python train.py --model="sound classifier" --dataset="short read English sentences (LibriTTS-R)" --train_examples=26041 --time_shift_ms=50 --n_mels=64 --hop_length=320 --input="log_mel" --spec_augment=false --win_length=400 --targets=["voice"] --num_classes=2 --arch="vit" --norm="rmsnorm" --norm_position="sandwich" --activation="gelu" --mlp_ratio=3 --head_dim=64 --fused_qkv=true --bias="all" --qk_norm=true --parallel_block=false --inner_norm=false --moe="soft" --drop_path=0.15 --num_experts=8 --moe_every=2 --expert_mlp_ratio=0.5 --slots_per_expert=2 --shared_expert=false --patch_size=[16, 8] --layers=8 --width=256 --positions="rope" --pooling="class_token" --mixing="cutmix" --loss="cross_entropy" --optimizer="adamw" --lr=0.00087 --beta1=0.9 --beta2=0.99 --eps=1e-08 --grad_clip=3.0 --steps=12600 --batch_size=128 --epochs=61.9 --lr_schedule="cosine" --final_lr_fraction=0 --warmup_steps=2520 --weight_decay=0.2
Rows from block 3 of a small sound classifier, named by matrix and row number. Rows with one number within an expert belong to one neuron, the router's apart. Each number is 128 + 32 x the weight over its row's rms, rounded and kept within 0 to 255. All counts start at 0. Numbers have three digits each.
After each expert's rows are labels from the 100 clips, of 14976, where the router gives the expert most weight on average: "strongest on" is what is common among them. Only what is clearly more common there than usual is listed. The data: short read English sentences (LibriTTS-R). In brackets: how many of the 100.
# router: slot weights (model.blocks.3.mlp.router.weight, 16x256), inputs 192-255
# up: expert up (model.blocks.3.mlp.up, 8x128x256), inputs 192-255
# down: expert down (model.blocks.3.mlp.down, 8x256x128, transposed), outputs 192-255

# expert 4
router.8:173127148124121137166126102150205132167191120114082131116102155181096093131070165132100156152148098092089159145083122113154113129175143130116085124112121076118170134136101141098086112134112147
router.9:158102129101112125159137102156181131187151118099094121121107140159089095127077148100110157169139124092097172156094131087163114140170138117123105121112133089110166145123115105053071096140135145
up.0:102192079143142085155147171127133100150092086134189119096143093137118113092094088106122082125165152120143171098132177136086147148097106114179066198103149147107123171088070097156152085145150063
down.0:172116126131095096153132084131124100134124114097116143145125137115123081100059088111155055087110147099133121139083166088044113123134110067110125148089129131144132147161039138081115122109089084
up.1:085184068172129106139178182118137084179094104109148127082129093108126117080093115123125091121163159114143158136080166124120137155106099102170078153124115140135173175091095106135149109147130113
down.1:178105098132117072166119099070140144135110147096107134149151167106128075091059168116126097118159136081133108145068108100102102148151086124133150187159082082153137151147076124052147127104051138
up.2:055168105152125099136157143134142077187109099069197145121177130114105109101134076108104088148158146129164121132101193144137129142113094120157078196140121102140149185093083113074143075155135084
down.2:133100139110133123135119103103126110133121146078116116153123097124135098086118120099120103146155112165135104134111134117127115164109160099129155185128179113151177145160093170099097151113058149
up.3:177114135068201151099103096162160188149134156128126181152126159097144129177118104177107176077154117077162132133147110163142073169181141142084097067123106087106097092189130081105115115122145101
down.3:148132117129117111150134206191147097117165163175107146089106087110132114131158136170131090113146149124108175130159095065169115086113104182170103095110163111096169190065122133138106156078177105
up.4:143164142109121122130125118125226172103134158120088108125084188101111092180110141148127158099135113078117175153128142118130179176174121145131111091110107157052168100123147040101168134091135097
down.4:168132112154125151121144105135078150190125132175154090131109078126114098131129127119092122176173092170138066131147155114148107123120109162127171172127098107139134141175080146121086122108028111
strongest on: voice: female (89)

# expert 2
router.4:107114175171101167115153120096119111114190177140074151151104162121123155135104171128165147134110111100082130153075090085105160112134121156126126090132098172105103102127194105087096164100127163
router.5:113118176168098179134162130114105110078192158140085149158094139111102157136124170118144147111104095101075109129098111078099164118142103157105149105113106172126115126125171120055103185144103143
up.0:088140112117100078145129150139211109226126102070151172092103137097086108084080112123129149094140185147147165102078167106111131170165137106151078161084120144079175113060131082095160073127112107
down.0:125134066118133154182116171152111123168131120040145131148153114122158087132080102078182115112122122116156133163049143152103121150120040049079175150132145177131125137116131137114118117092128131
up.1:092175113084114109136117149162160145158105115079148196115136125102119119117127086128079147080242143109167160111123144153085128214172120107129100119106132094104136161110125073137192072149136073
down.1:127109099120121127091114135121148144152123097073182134176153128108129099120065095124109130115133105149125062146076159183161115179140089017110151120107080142116164108141094148109098146144064088
up.2:101113086109167086130102139117146123209111079119191152123170150101161121127085064129108121036171148157159140089076136167144139164129133133138073149111132144107131122113118082116165087156132081
down.2:113108081126162150179103106150159173182111091091151147161150154147152087143094079116143119052165087119185114171082121164136070143083121098110109169094106178146127121189104083069111065045110063
up.3:157122158076189148101068098164159179137166131160117143158169194090147135173123141186120200110153123125134098127132093140188104118156195150098073107128103127141091085168146126141107100114146120
down.3:084186124151129097144105180173128081180097115149091158102106112098095111162189139145100125107127185146113181105175116103162104098094121210189103132153174136119132194075118118174159111122186086
up.4:067133108095111104124113139159072088125098093135182172101161066165151130100168131095069111105151147136134109064161151178130160174121149123131152156078161122102107157108104129192163126203113105
down.4:111091126094165130112103072099141150135127082113147127149110176091101222169182141164122128076114104094184147132174139126116100130129176178105058121062114163120092138167160087081179105081149142
strongest on: voice: female (89)

# expert 5
router.10:204138176090180098096119074124125146141143144133145093198145106095147107160161146179117103126161120144137127109174132131151065095119159138106117167165125137154126107172079207148095112087081108
router.11:209161152116174108102099086143120151120143142140128094163139096083155070175142134166104087108169149180125111109179123120125068064114182129113123153177109136148117115184077171136118118074102089
up.0:087167073159091086170158172119142102133043101076175081099112109100116107096110084123133095133140151139166172146099179148103117157109090088167109156165140113129141173079116123101185129115140134
down.0:162107077130141122147128097132165163156104120085081114144119125143130182096138149094146136126157107113119168151086132129150111223155099102104120157098137107133137118149116104084147060154098147
up.1:101184057151119079177149182096173104137070105078154135068104144126095122115071090110133107131110196124176166157072159125101108165143098091156098134121113126130163160121133111095164097122107134
down.1:116178106139111140186178149098160136130100122070092111075096123138131143102099103122125114113105145097125163179095170097076159173153051116160137152127112140141174112100139084079150129107114145
up.2:084160061127130098176142193088150079157093107094149178109126124118144124081075101098126112086128170143155143148091166117113172182120080100159087137127092131109142179080107087119165123145158130
down.2:138136062136128176194141144077116132109099104066140144114099134128131161067122141134143119104138135068113132138059139120060156205120081106150144146124108118148095127173110097096151143137091170
up.3:125160092151148082162139150113153074146049101106175085087113131121140097109096120098136100122152173107167161149106182116101106165121070093177120145134117098142178168086090117097172108145111173
down.3:144151066138149114170125099123145148128103122111110107091083130109127142080114138092152138107152122120118140156076138141109094157143100085126143124129106104133124134138142085079131090160073100
up.4:119192093138141084162132172104174095140075114101163089123100145110120102104080092129099106136136187106174155129081152133099146145133079090173138149123133100118172152087110116089146108146123107
down.4:135116050133123144153128103098166170146113111057128079126109100145119106053083126112136163130115105102121131156084153109094097182167098104146151154127100127144089093131138127069129133133113155
strongest on: voice: male (81)

# expert 0
router.0:158129077097173096149099128125129113182090104112137070137139125141148111110106094184129123135170111132164101093145127143167071176174085099113115132102131102103123131126091144139131061152089123
router.1:106107098126095119187093131136061140130167134063162115107109105154127146092138158083178137189084141156119137117127139135143118065122131091120181134170144163141130103120134168202114131128118199
up.0:112124107185093104113153159099112101110129124148142118132167117125148137110127161093189070135060123179106114133103135103133147062071099143119144163191142183125116141146073161166116148161130155
down.0:121166172143178097134118125202173124146092085113127166117131151152127114190122088165122153075135145088185156115161104134157100162155176102161065100078110104074128129101152128119138102114159087
up.1:093184044129103118160154217103139087151086112113180099076102121128130111091111079079124106116145214143156173131109196126122116136146095083196144158116118149129149148075135095116181150174126155
down.1:132097073129122127179133116060150172134118091084111089101126115149089093111111106088160125146143170071117172192060172117101097182151098095118146112134086161136102131116139120120121121160082135
up.2:127107116146073108140130136109136117072180175138069136128099068158118134130138172088135106136092117176042125142107133010127158101116116130113142099119115151120152112137109111155104151120132202
down.2:114149154079136128037102143183183116143049088131201163064159166077156077178155116133115158082172156103178129114153135200119118139131139156158082077089141152117139161131115144134100091119154116
up.3:111159076153097105167152186086164124146075102097166087087095169108129122103103112103152135143090178102169175140093167127113159157145057089156087138123111141102163149099150082103182084158148118
down.3:124105125146144123197154155088139130095122148112106117093090146150100122067063086118155110163102127077098195113069127126127149133136122143150145141136110127169155143087131113110133079106073179
up.4:134091121165085122145154144121160101114159192126051160143112082111136125143101189092174100140086138165047101158121102011117155105128087144114129102156078168143129103147138138140104136106128159
down.4:117141135084137134062105123162150084148112087122173117124177158090141098165168086137098146093172129148173154115150119146136064099143114138136135148107148138117096141160110103111117091149169076
strongest on: voice: female (99)

# expert 7
router.14:122095060156128044157191119102140150156106087096113000109075127179120091081123129109143117161085132139133159134124157131154099067100159091139124142192148119145164138106118143122111103154059181
router.15:143123066134114039163183140107158089144120100099115012111081136177117112080117152096159131157106116147118175128106180108140091064133153055151128155166160140123164148086128145121133105168072184
up.0:186130129213153132151150142082140096136146126139128147154155146101193107146085111157182057139098100173139142190078107138115108076093118118118112131169054131137123128151057160140111119127079130
down.0:096134151138141180123112029148158221146097157071100142135107150144108118181114147163125203112163104077088173169090122115106154126205149065152105061073106163096135133098149115141135106132160077
up.1:143196064152095100171187174105139075123078087132139084081114118125089111108098110119164090136129184142170173137100180134091110126136090093179093199133095136108141176127112117113175152080110154
down.1:165052116147086155186136103047128127084139121077134123088107103162127169131107156081124112154114126127110114167102150083048120199123128058138167094126112138144139145139045100094128139103118097
up.2:142146093134083116130117150144129086099102078151191046117179097094145145135147122094130065151103169179169134103179132139157088086064120127173146195175163117171118158107088175132113154129151138
down.2:130224168120182127137126145223112106165138089189167155145152158125176118169163090186173208126133171148171111104171085169181136087114144176124136171155149142091100109118166151190119097106159104
up.3:078142103095153136114096095158119163169103071110155149122145149149135108139156072143074169107171124114148121087139140188119156206161168126138122133114158118083114131117154073120151096163156095
down.3:150133165189144139151161159103125112130200119123105184150135116141101147129153168158142094115097082168091163140141092105164134059069127134099152133147132102151158151107080160127089159061168169
up.4:143150090208093112183208147069177112095118135120114084135110129118147162089114111185168097133099113115163148153086122119115107077057096151112094117141138176105133116109112148126159138083101143
down.4:133110141110158180100111041106112144187106113060101153173108157131138186184128111141066166122168107166137110104071105109084125191148137110098132075119103126114046076168166109186142094165117100
strongest on: voice: male (100)

# expert 3
router.6:138160114121124096129172084118124152114126129146119032189128090119107122168155128114104074133114108148112111127161121133156110114095180093134113143131140166129123151171077159117148127112097137
router.7:163179091126150071119145084126128164106129136114147016173126095134125139171143147134101147159076154165127130097128150163157121080067140101122121159153121186139145136161094185113115141138114158
up.0:053169108104121097095132133172114096124131105126117145116116061223057117074144182105082152042174119138097137065176166132138165160144147130148175159056172115118144144090146131096122152165123126
down.0:144138202127151148080118172169173106114143132183155134095196144112171117191152121177155134128115112161146152149170089138179151061111111194155088149131154183105147146109098153154077127064187075
up.1:123163086127095114159131189101147117115073120080124105101083134094095097111094067116130127159099205131162159154099165131108115129159074110192120138138085104118182146098123095106162111119123170
down.1:152092101139094130152098119094138122117138107107119076112061133140132133112035113109145126131149134088102159145081187112091117205160116027182095145131056085176149117136126083102099127121100134
up.2:189098167145101151127135132101156142082138194148008098139123164083129117179109118161168138176095087093137104182119104095106096154153108148099105062123037158120115102160133111128119151097101125
down.2:134172050061123077130114128163162094178111104079138103076134144103097093089122162098112178116168131153174119096087129146189083116144149075138141144096152160150183152099083152111096049127116130
up.3:117161071162093068147135162129120099131125102115154104082099116116128108094110084088120116136115180128176164131121178136122129133145099106214119168147149109131170182066122111093173110132114171
down.3:131116060119101126131157116110131129147126116081101079116084118152135104136074130089124130144172135090106135147104208123119126176156073092156117102113092122122106123155128079100150095173108174
up.4:085139150071115146088097090183085119121163122171146157173133070174101137102175183113053141082166099129079105081181125149172173115127173169136170143079181094132114120133143147126102150145162138
down.4:117186119115131118094121180185182143135141110182163163064166158114107086133157097141106145132101145147176148130144103140162148095111145212153095178115151164081183177103086146151109131097179075
strongest on: voice: male (89); the word "you" (35)

# expert 6
router.12:138120110100132148139081099155099166118138132177160099136143157136167131103143133148151172158087089144140091106132096159175138085080147132102160121168153141173129086129142139172084089198172188
router.13:137078109105155139126103119148098154158133092155168157126124155158170143100154140121147158128104092173130094116142104145161111069094124132103140161196144127165110100143091178183072106166138184
up.0:112120081152111107144127163064128068144095128096151166091134159106134087117076109086177076145114181175132150185059134124093126117124052106129128130132067138120137143112058111131138110113103141
down.0:119108068120131132146138170093100129082117099107120137150118136126112152050125129099127112118146148122106150100097161124111107158120109132144152160140135130147115127121161144101124115160087133
up.1:098156065164125092153171191092127043192117104144154145086127155080160110109099069118179091149122174172169140139064152125110112111122091124125094148159122085125144147105083139134146055177129133
down.1:179083054127082149136081141089110128132126097142160131143124157090124111090097108061129106149139121126122116140083161081116109133129104107107143163165084141201115142156079137117095101172100146
up.2:146090128173101148131140127104112133084169180140055099147107103122154135125131174127152111144069109143066117141117098006130125098118103146116136085139108135129133114136091120156101140111164169
down.2:116110110055172107103070157115148099149075106131153132111150163090127093138142091147129143104145139115173163102162107183141139134129066135176094101092119130109092143099133165118099158174114094
up.3:129185086162121124119151186064159109150086144139146122075128140118120106094102095108163115161080212120156187156080154110082138163115067087159104137119086133115144158089119100118160080125127169
down.3:110130049158121149164143154082124150174094126120106128090125137128123113099098106066144142139144130125110174121059173137101124157161078133160131149113100121186157084104111124081110136140111156
up.4:129140063164107096136157177100155067128098110109161116068128158095129095111078114095155109151111186162147168137046153120098119118116092083162120135146105114131151169080106131101152096137113137
down.4:116101063128096115149129121112130140148144090101135130118106119122123101065119104054149105172153139112123151155059185120104123197140077138131143140160116130189155158122128088100099110172081136
strongest on: voice: male (93)