Weights of a small sound classifier.
Training: adamw at rate 0.00087, 12600 steps, batches of 128, held-out accuracy 97%.
Rows from block 5 of a small sound classifier, named by matrix and row number. Rows with one number within an expert belong to one neuron, the router's apart. Each number is 200 + 30 x the weight over its row's rms, rounded and kept within 0 to 999. All counts start at 0.
Before each expert's rows are labels from the 100 clips, of 14976, where the router gives the expert most weight on average: "responds to" is what is common among them. Only what is clearly more common there than usual is listed. The data: short read English sentences (LibriTTS-R). In brackets: how many of the 100, against the usual share in percent.
# router: slot weights (model.blocks.5.mlp.router.weight, 16x256), inputs 192-255
# up: expert up (model.blocks.5.mlp.up, 8x128x256), inputs 192-255
# down: expert down (model.blocks.5.mlp.down, 8x256x128, transposed), outputs 192-255

# expert 4
responds to: voice: female (92 vs 54.1)
router.8,152,247,179,193,225,217,212,190,204,196,198,230,182,168,187,165,199,232,195,197,222,210,226,275,223,192,170,239,232,199,186,194,254,187,203,198,224,191,213,207,163,237,223,220,195,176,201,218,193,158,180,234,165,142,155,215,227,172,186,244,214,227,177,209
router.9,149,227,176,210,235,218,240,215,182,205,222,235,195,177,183,147,204,241,196,189,205,190,221,239,229,162,181,230,239,203,187,180,251,168,214,227,228,153,218,205,151,222,234,234,172,140,176,205,207,163,179,244,185,164,155,227,214,192,144,218,207,214,151,201
up.0,187,202,205,230,172,189,217,246,205,171,232,216,192,221,208,148,146,184,189,151,170,231,173,187,218,165,191,158,248,190,209,196,207,150,157,236,224,160,219,153,164,175,253,198,173,160,211,274,210,214,171,252,236,162,180,203,194,184,165,195,203,216,164,218
down.0,241,206,183,193,216,253,191,210,190,179,226,236,163,245,204,144,147,246,222,190,182,219,199,195,139,211,192,244,181,236,183,212,211,184,244,230,205,206,188,194,232,198,229,209,169,174,205,245,179,156,229,175,196,209,224,194,183,179,189,274,217,147,156,172
up.1,184,152,218,197,234,234,180,150,159,222,178,235,207,230,166,211,261,241,195,242,236,186,266,242,233,214,193,238,217,240,180,213,226,203,211,171,191,198,144,214,194,201,207,193,204,219,175,195,213,195,183,167,227,116,135,289,235,237,247,198,217,251,161,215
down.1,186,152,236,215,178,149,259,215,213,152,205,154,156,212,259,189,166,202,227,164,159,223,169,183,158,173,240,212,165,174,202,208,162,235,153,168,208,185,197,186,193,173,188,184,197,159,228,218,164,188,240,180,181,268,217,129,201,217,227,218,209,180,264,203
up.2,188,233,175,206,199,184,241,236,181,236,212,214,175,223,246,177,206,225,194,206,228,185,200,185,180,192,196,219,300,200,189,107,222,200,214,236,238,207,179,202,190,211,157,163,170,194,212,189,187,195,208,219,194,251,206,171,240,230,187,226,187,186,160,174
down.2,236,206,183,181,186,206,199,209,204,191,231,184,216,158,175,153,196,214,210,256,197,246,215,178,228,165,164,208,207,236,190,215,208,244,203,248,190,158,196,213,216,179,239,227,191,227,191,187,191,168,202,197,199,192,235,232,170,192,168,215,231,243,183,199
up.3,223,211,222,214,205,178,214,202,178,169,176,199,110,234,280,191,115,221,219,146,190,197,178,211,184,155,240,206,188,195,219,191,171,167,131,187,194,205,188,133,141,200,217,233,183,200,184,184,168,160,185,206,195,241,214,190,183,150,205,205,235,166,195,181
down.3,173,213,211,246,208,220,228,181,180,187,237,195,210,195,169,142,233,195,153,196,187,219,181,214,176,241,176,218,198,258,185,225,208,176,212,185,182,180,203,214,185,218,224,230,167,130,224,216,185,176,184,170,182,230,185,153,221,188,152,296,193,218,162,177
up.4,205,212,224,200,182,190,203,192,193,173,258,242,178,260,271,198,115,178,213,144,215,221,141,178,167,198,253,216,186,245,248,172,195,180,127,204,201,202,194,178,195,205,200,258,197,199,210,197,128,145,203,216,171,251,208,191,233,192,174,222,193,170,164,224
down.4,143,152,193,199,170,160,215,197,194,169,169,183,170,164,189,202,205,142,173,218,196,132,197,225,248,210,197,144,196,195,241,249,256,198,197,198,218,187,246,194,235,168,229,193,202,250,181,210,205,210,218,234,243,185,197,223,189,214,228,193,230,260,260,218

# expert 3
responds to: voice: male (100 vs 45.9)
router.6,194,205,162,234,192,185,234,236,189,176,265,203,204,189,215,157,194,207,185,178,214,181,200,221,246,147,188,171,230,187,182,177,275,186,195,213,270,144,210,197,158,207,228,227,181,146,213,185,210,204,157,183,203,197,173,248,196,181,154,186,205,204,160,210
router.7,188,206,161,234,201,191,227,240,197,179,268,201,201,196,206,145,189,209,185,187,201,168,193,219,266,145,187,157,218,187,187,175,269,195,201,226,264,152,229,187,178,195,214,215,165,159,201,183,195,192,138,180,220,216,190,247,185,173,168,182,193,201,160,212
up.0,198,243,166,189,181,206,206,214,182,227,203,218,147,212,188,112,176,224,207,160,186,202,213,212,215,168,182,203,225,241,188,269,228,146,211,221,233,172,239,196,218,191,184,204,239,185,249,190,164,182,180,175,225,204,218,221,230,217,181,162,185,203,187,206
down.0,201,191,137,183,200,228,221,164,219,198,239,217,200,206,191,150,223,235,189,193,190,254,182,215,123,213,176,241,157,223,201,220,202,168,225,180,174,177,216,187,206,244,204,246,166,147,235,188,180,155,153,166,207,206,212,175,184,192,197,220,179,181,149,214
up.1,192,198,201,257,182,193,254,220,208,213,201,206,158,162,206,145,218,198,168,174,147,250,174,185,220,195,194,240,238,200,241,162,204,173,217,173,222,141,185,196,155,188,187,199,171,165,234,227,210,212,211,222,264,194,157,155,219,264,211,155,226,240,184,223
down.1,248,268,199,199,193,254,204,210,243,176,243,189,191,219,220,158,207,249,191,184,211,200,175,175,155,230,196,245,205,193,188,228,151,165,219,201,213,197,159,206,222,268,181,282,171,147,236,158,173,169,188,147,158,222,203,183,201,145,189,253,202,186,145,238
up.2,170,231,164,218,199,194,264,254,158,228,198,238,191,193,273,150,184,192,201,132,225,199,152,232,188,146,240,206,209,247,200,177,229,187,188,191,256,152,188,146,175,199,256,220,164,168,246,230,164,181,184,202,217,248,171,211,213,209,204,158,242,211,186,221
down.2,234,247,178,173,215,220,166,222,214,214,220,206,196,174,196,167,196,213,236,187,176,230,220,134,140,178,211,246,188,239,153,205,165,204,218,195,206,204,203,173,178,198,264,251,195,150,237,205,197,190,182,204,167,221,226,186,175,159,210,253,145,243,139,181
up.3,215,202,189,196,246,236,154,187,196,194,170,252,219,166,243,237,204,192,197,204,199,231,196,208,153,211,242,240,199,239,214,250,168,233,151,175,171,236,200,219,200,199,191,183,225,235,171,181,174,221,261,100,184,197,206,169,197,160,199,235,133,192,200,208
down.3,191,188,246,217,174,173,239,185,148,178,154,171,213,190,207,238,178,138,233,198,190,159,189,210,244,200,211,150,235,145,175,164,235,220,190,243,234,200,202,189,176,180,179,189,232,253,145,226,215,224,232,225,231,192,190,230,193,258,224,134,252,196,254,204
up.4,199,182,235,187,239,236,217,250,172,196,158,281,205,181,243,207,172,180,184,118,216,234,183,205,153,243,189,228,211,286,212,243,197,171,187,182,159,208,187,197,186,192,209,234,216,233,186,200,194,201,226,173,167,203,195,176,269,176,187,219,161,195,187,220
down.4,205,211,187,165,179,156,182,221,202,206,183,134,208,220,206,231,207,212,183,212,220,160,213,153,237,171,176,133,183,121,240,190,228,196,218,210,233,165,217,170,214,198,166,142,167,235,202,205,254,222,219,209,242,193,175,203,163,226,207,167,261,219,249,200

# expert 5
responds to: voice: male (91 vs 45.9)
router.10,189,207,179,204,224,176,242,209,169,204,231,214,205,188,192,126,205,185,181,191,204,188,197,212,226,157,186,192,239,206,203,192,258,197,211,207,250,168,212,200,185,183,221,216,181,145,194,194,215,204,185,209,212,205,174,221,198,217,137,187,203,219,139,226
router.11,185,216,172,205,219,174,258,218,183,210,242,224,202,183,198,123,192,197,186,178,194,203,200,226,233,154,196,191,246,206,191,207,254,175,214,201,244,153,209,208,168,190,219,223,177,140,198,199,203,195,184,219,192,193,178,210,204,213,149,195,211,225,146,207
up.0,183,215,191,168,151,245,182,203,216,208,190,146,223,182,142,174,245,238,199,283,218,151,261,194,258,183,198,182,214,218,202,219,267,216,206,199,181,170,173,220,160,147,155,213,231,217,195,242,204,233,151,186,267,142,158,238,192,196,221,186,240,237,190,174
down.0,214,234,183,158,208,203,226,225,208,214,231,226,214,196,199,263,197,170,141,174,156,205,202,229,186,224,211,253,203,262,107,174,169,173,200,170,146,180,188,221,222,226,200,159,205,194,185,202,157,229,276,208,234,237,181,194,224,159,196,237,221,205,242,248
up.1,198,152,241,191,203,215,194,202,206,162,206,230,197,176,225,119,175,214,199,224,215,241,203,197,205,194,197,207,174,202,197,221,176,194,231,239,247,145,231,214,183,234,163,181,196,164,217,223,174,204,191,189,228,184,180,226,191,195,155,162,242,185,193,224
down.1,235,200,190,176,153,214,201,207,213,183,204,195,215,178,219,170,221,242,185,198,190,217,196,180,116,193,209,255,191,231,156,154,232,200,239,141,186,179,177,182,207,173,243,219,230,157,223,146,228,194,189,173,206,227,242,151,186,199,212,239,166,184,150,182
up.2,170,204,176,205,192,148,237,236,200,173,273,211,220,205,237,236,172,160,183,129,231,214,170,201,148,221,177,213,217,205,209,202,186,153,175,201,185,220,220,233,204,227,213,232,225,225,232,221,195,203,223,242,159,263,219,147,193,173,135,219,171,175,181,232
down.2,208,202,203,201,197,186,191,218,219,178,171,168,217,189,202,202,183,198,207,240,222,161,267,153,273,201,188,197,206,151,214,244,235,237,198,198,213,192,182,195,216,179,160,140,184,232,170,223,235,227,194,219,266,183,190,241,177,213,185,164,215,205,244,197
up.3,230,189,212,149,210,202,162,163,161,155,143,225,194,242,224,192,197,237,245,244,228,210,226,175,196,187,207,193,179,155,210,222,189,228,205,190,225,181,175,191,203,168,196,195,209,235,157,230,203,256,126,217,261,138,123,229,208,218,220,181,266,260,173,236
down.3,127,205,182,207,161,135,225,236,181,205,208,208,176,211,195,162,206,186,213,216,192,180,211,259,228,221,223,223,174,188,191,230,203,196,221,212,207,242,191,213,179,218,189,172,221,153,259,215,186,185,235,210,160,208,243,151,246,211,181,190,148,135,258,211
up.4,188,216,177,245,177,223,232,203,208,216,131,195,160,173,212,172,202,210,121,201,134,170,154,198,216,236,188,179,207,180,190,238,232,177,243,227,216,163,241,233,190,189,237,227,252,133,252,212,232,197,239,192,221,181,228,151,204,156,155,205,245,204,199,184
down.4,182,217,161,213,195,252,222,216,182,211,242,218,192,237,225,161,203,223,170,186,170,213,167,204,140,200,180,251,178,207,185,218,198,211,213,203,208,254,167,235,220,255,226,213,173,162,196,209,124,180,157,169,221,227,220,168,232,161,212,263,130,165,97,152

# expert 1
responds to: voice: male (100 vs 45.9)
router.2,232,198,221,233,204,193,219,223,148,192,255,195,213,223,201,183,188,205,224,195,206,210,201,156,242,139,203,162,230,165,190,206,224,206,193,212,253,145,191,176,184,149,225,190,160,194,186,195,213,216,156,147,230,205,195,259,167,251,184,136,226,219,135,190
router.3,218,189,211,229,203,193,224,218,171,184,250,193,213,229,207,170,180,228,205,184,199,218,200,174,237,130,220,187,239,168,202,188,234,202,197,209,266,141,186,177,168,174,238,211,142,158,185,193,205,198,158,170,212,221,199,247,163,238,174,154,237,219,132,194
up.0,206,200,127,243,169,180,272,254,184,175,175,190,178,171,207,125,213,225,144,133,193,212,169,227,159,166,175,204,205,174,191,206,186,175,189,173,211,122,262,157,212,217,231,247,167,133,218,226,198,210,177,174,226,211,205,174,208,181,200,242,221,208,146,231
down.0,208,198,176,209,221,240,242,191,200,213,236,228,201,165,205,161,192,244,164,208,210,209,171,168,217,213,214,236,171,243,131,199,177,182,219,196,196,194,198,182,204,200,210,247,112,162,245,170,185,181,156,173,184,244,208,197,210,164,219,234,190,218,123,195
up.1,206,184,211,222,219,170,208,248,187,221,228,219,216,173,251,185,131,159,198,166,244,181,205,219,247,173,256,150,230,253,195,154,180,196,196,226,241,209,162,191,257,155,166,226,165,184,228,200,189,189,247,246,202,246,179,159,201,212,175,186,207,181,229,187
down.1,197,223,175,183,243,246,200,185,239,228,225,169,217,160,193,154,209,251,184,179,209,189,167,177,144,160,177,232,185,238,169,217,203,207,224,198,178,232,172,198,224,215,224,191,188,155,220,200,191,196,156,110,210,173,223,188,165,162,226,261,178,203,132,194
up.2,198,193,210,211,210,215,178,211,175,253,220,190,231,191,174,206,240,184,220,254,213,170,241,205,258,255,186,217,250,239,233,174,233,219,253,194,175,214,188,224,219,149,199,191,248,177,195,189,198,237,200,216,179,167,170,223,207,228,170,179,134,242,210,189
down.2,177,186,181,209,209,176,278,217,216,116,154,186,166,194,214,173,213,165,176,205,175,270,269,222,162,145,201,205,194,219,169,185,206,170,230,186,205,206,237,216,178,232,230,236,168,180,210,183,168,179,206,161,176,192,193,177,212,180,223,229,253,226,270,190
up.3,181,214,222,207,280,223,192,185,140,220,223,211,213,214,196,196,251,226,247,237,233,173,243,188,261,211,164,223,239,219,240,192,227,219,252,163,193,207,187,232,213,128,224,174,229,207,169,218,207,220,184,195,176,181,178,252,189,262,222,197,164,259,150,162
down.3,175,187,172,180,216,154,268,213,218,152,175,186,179,220,217,178,212,151,198,168,199,257,181,238,192,168,219,187,194,223,143,190,213,172,199,196,178,194,254,186,184,266,212,243,194,208,230,211,156,205,179,224,197,205,169,162,235,196,236,193,231,230,276,253
up.4,173,232,157,202,175,189,237,216,262,195,200,210,202,197,210,184,177,184,139,183,192,218,157,206,139,183,205,202,188,220,184,180,206,193,151,210,209,203,249,147,192,271,224,219,157,211,241,177,182,170,229,215,181,251,199,115,211,140,204,225,217,191,245,253
down.4,204,222,215,172,241,185,159,199,145,199,169,196,224,191,184,182,202,154,244,223,201,178,211,208,203,242,190,201,218,242,275,212,184,233,210,184,134,239,182,241,169,172,188,167,256,206,149,185,215,223,212,217,225,174,174,218,237,236,228,168,199,238,218,235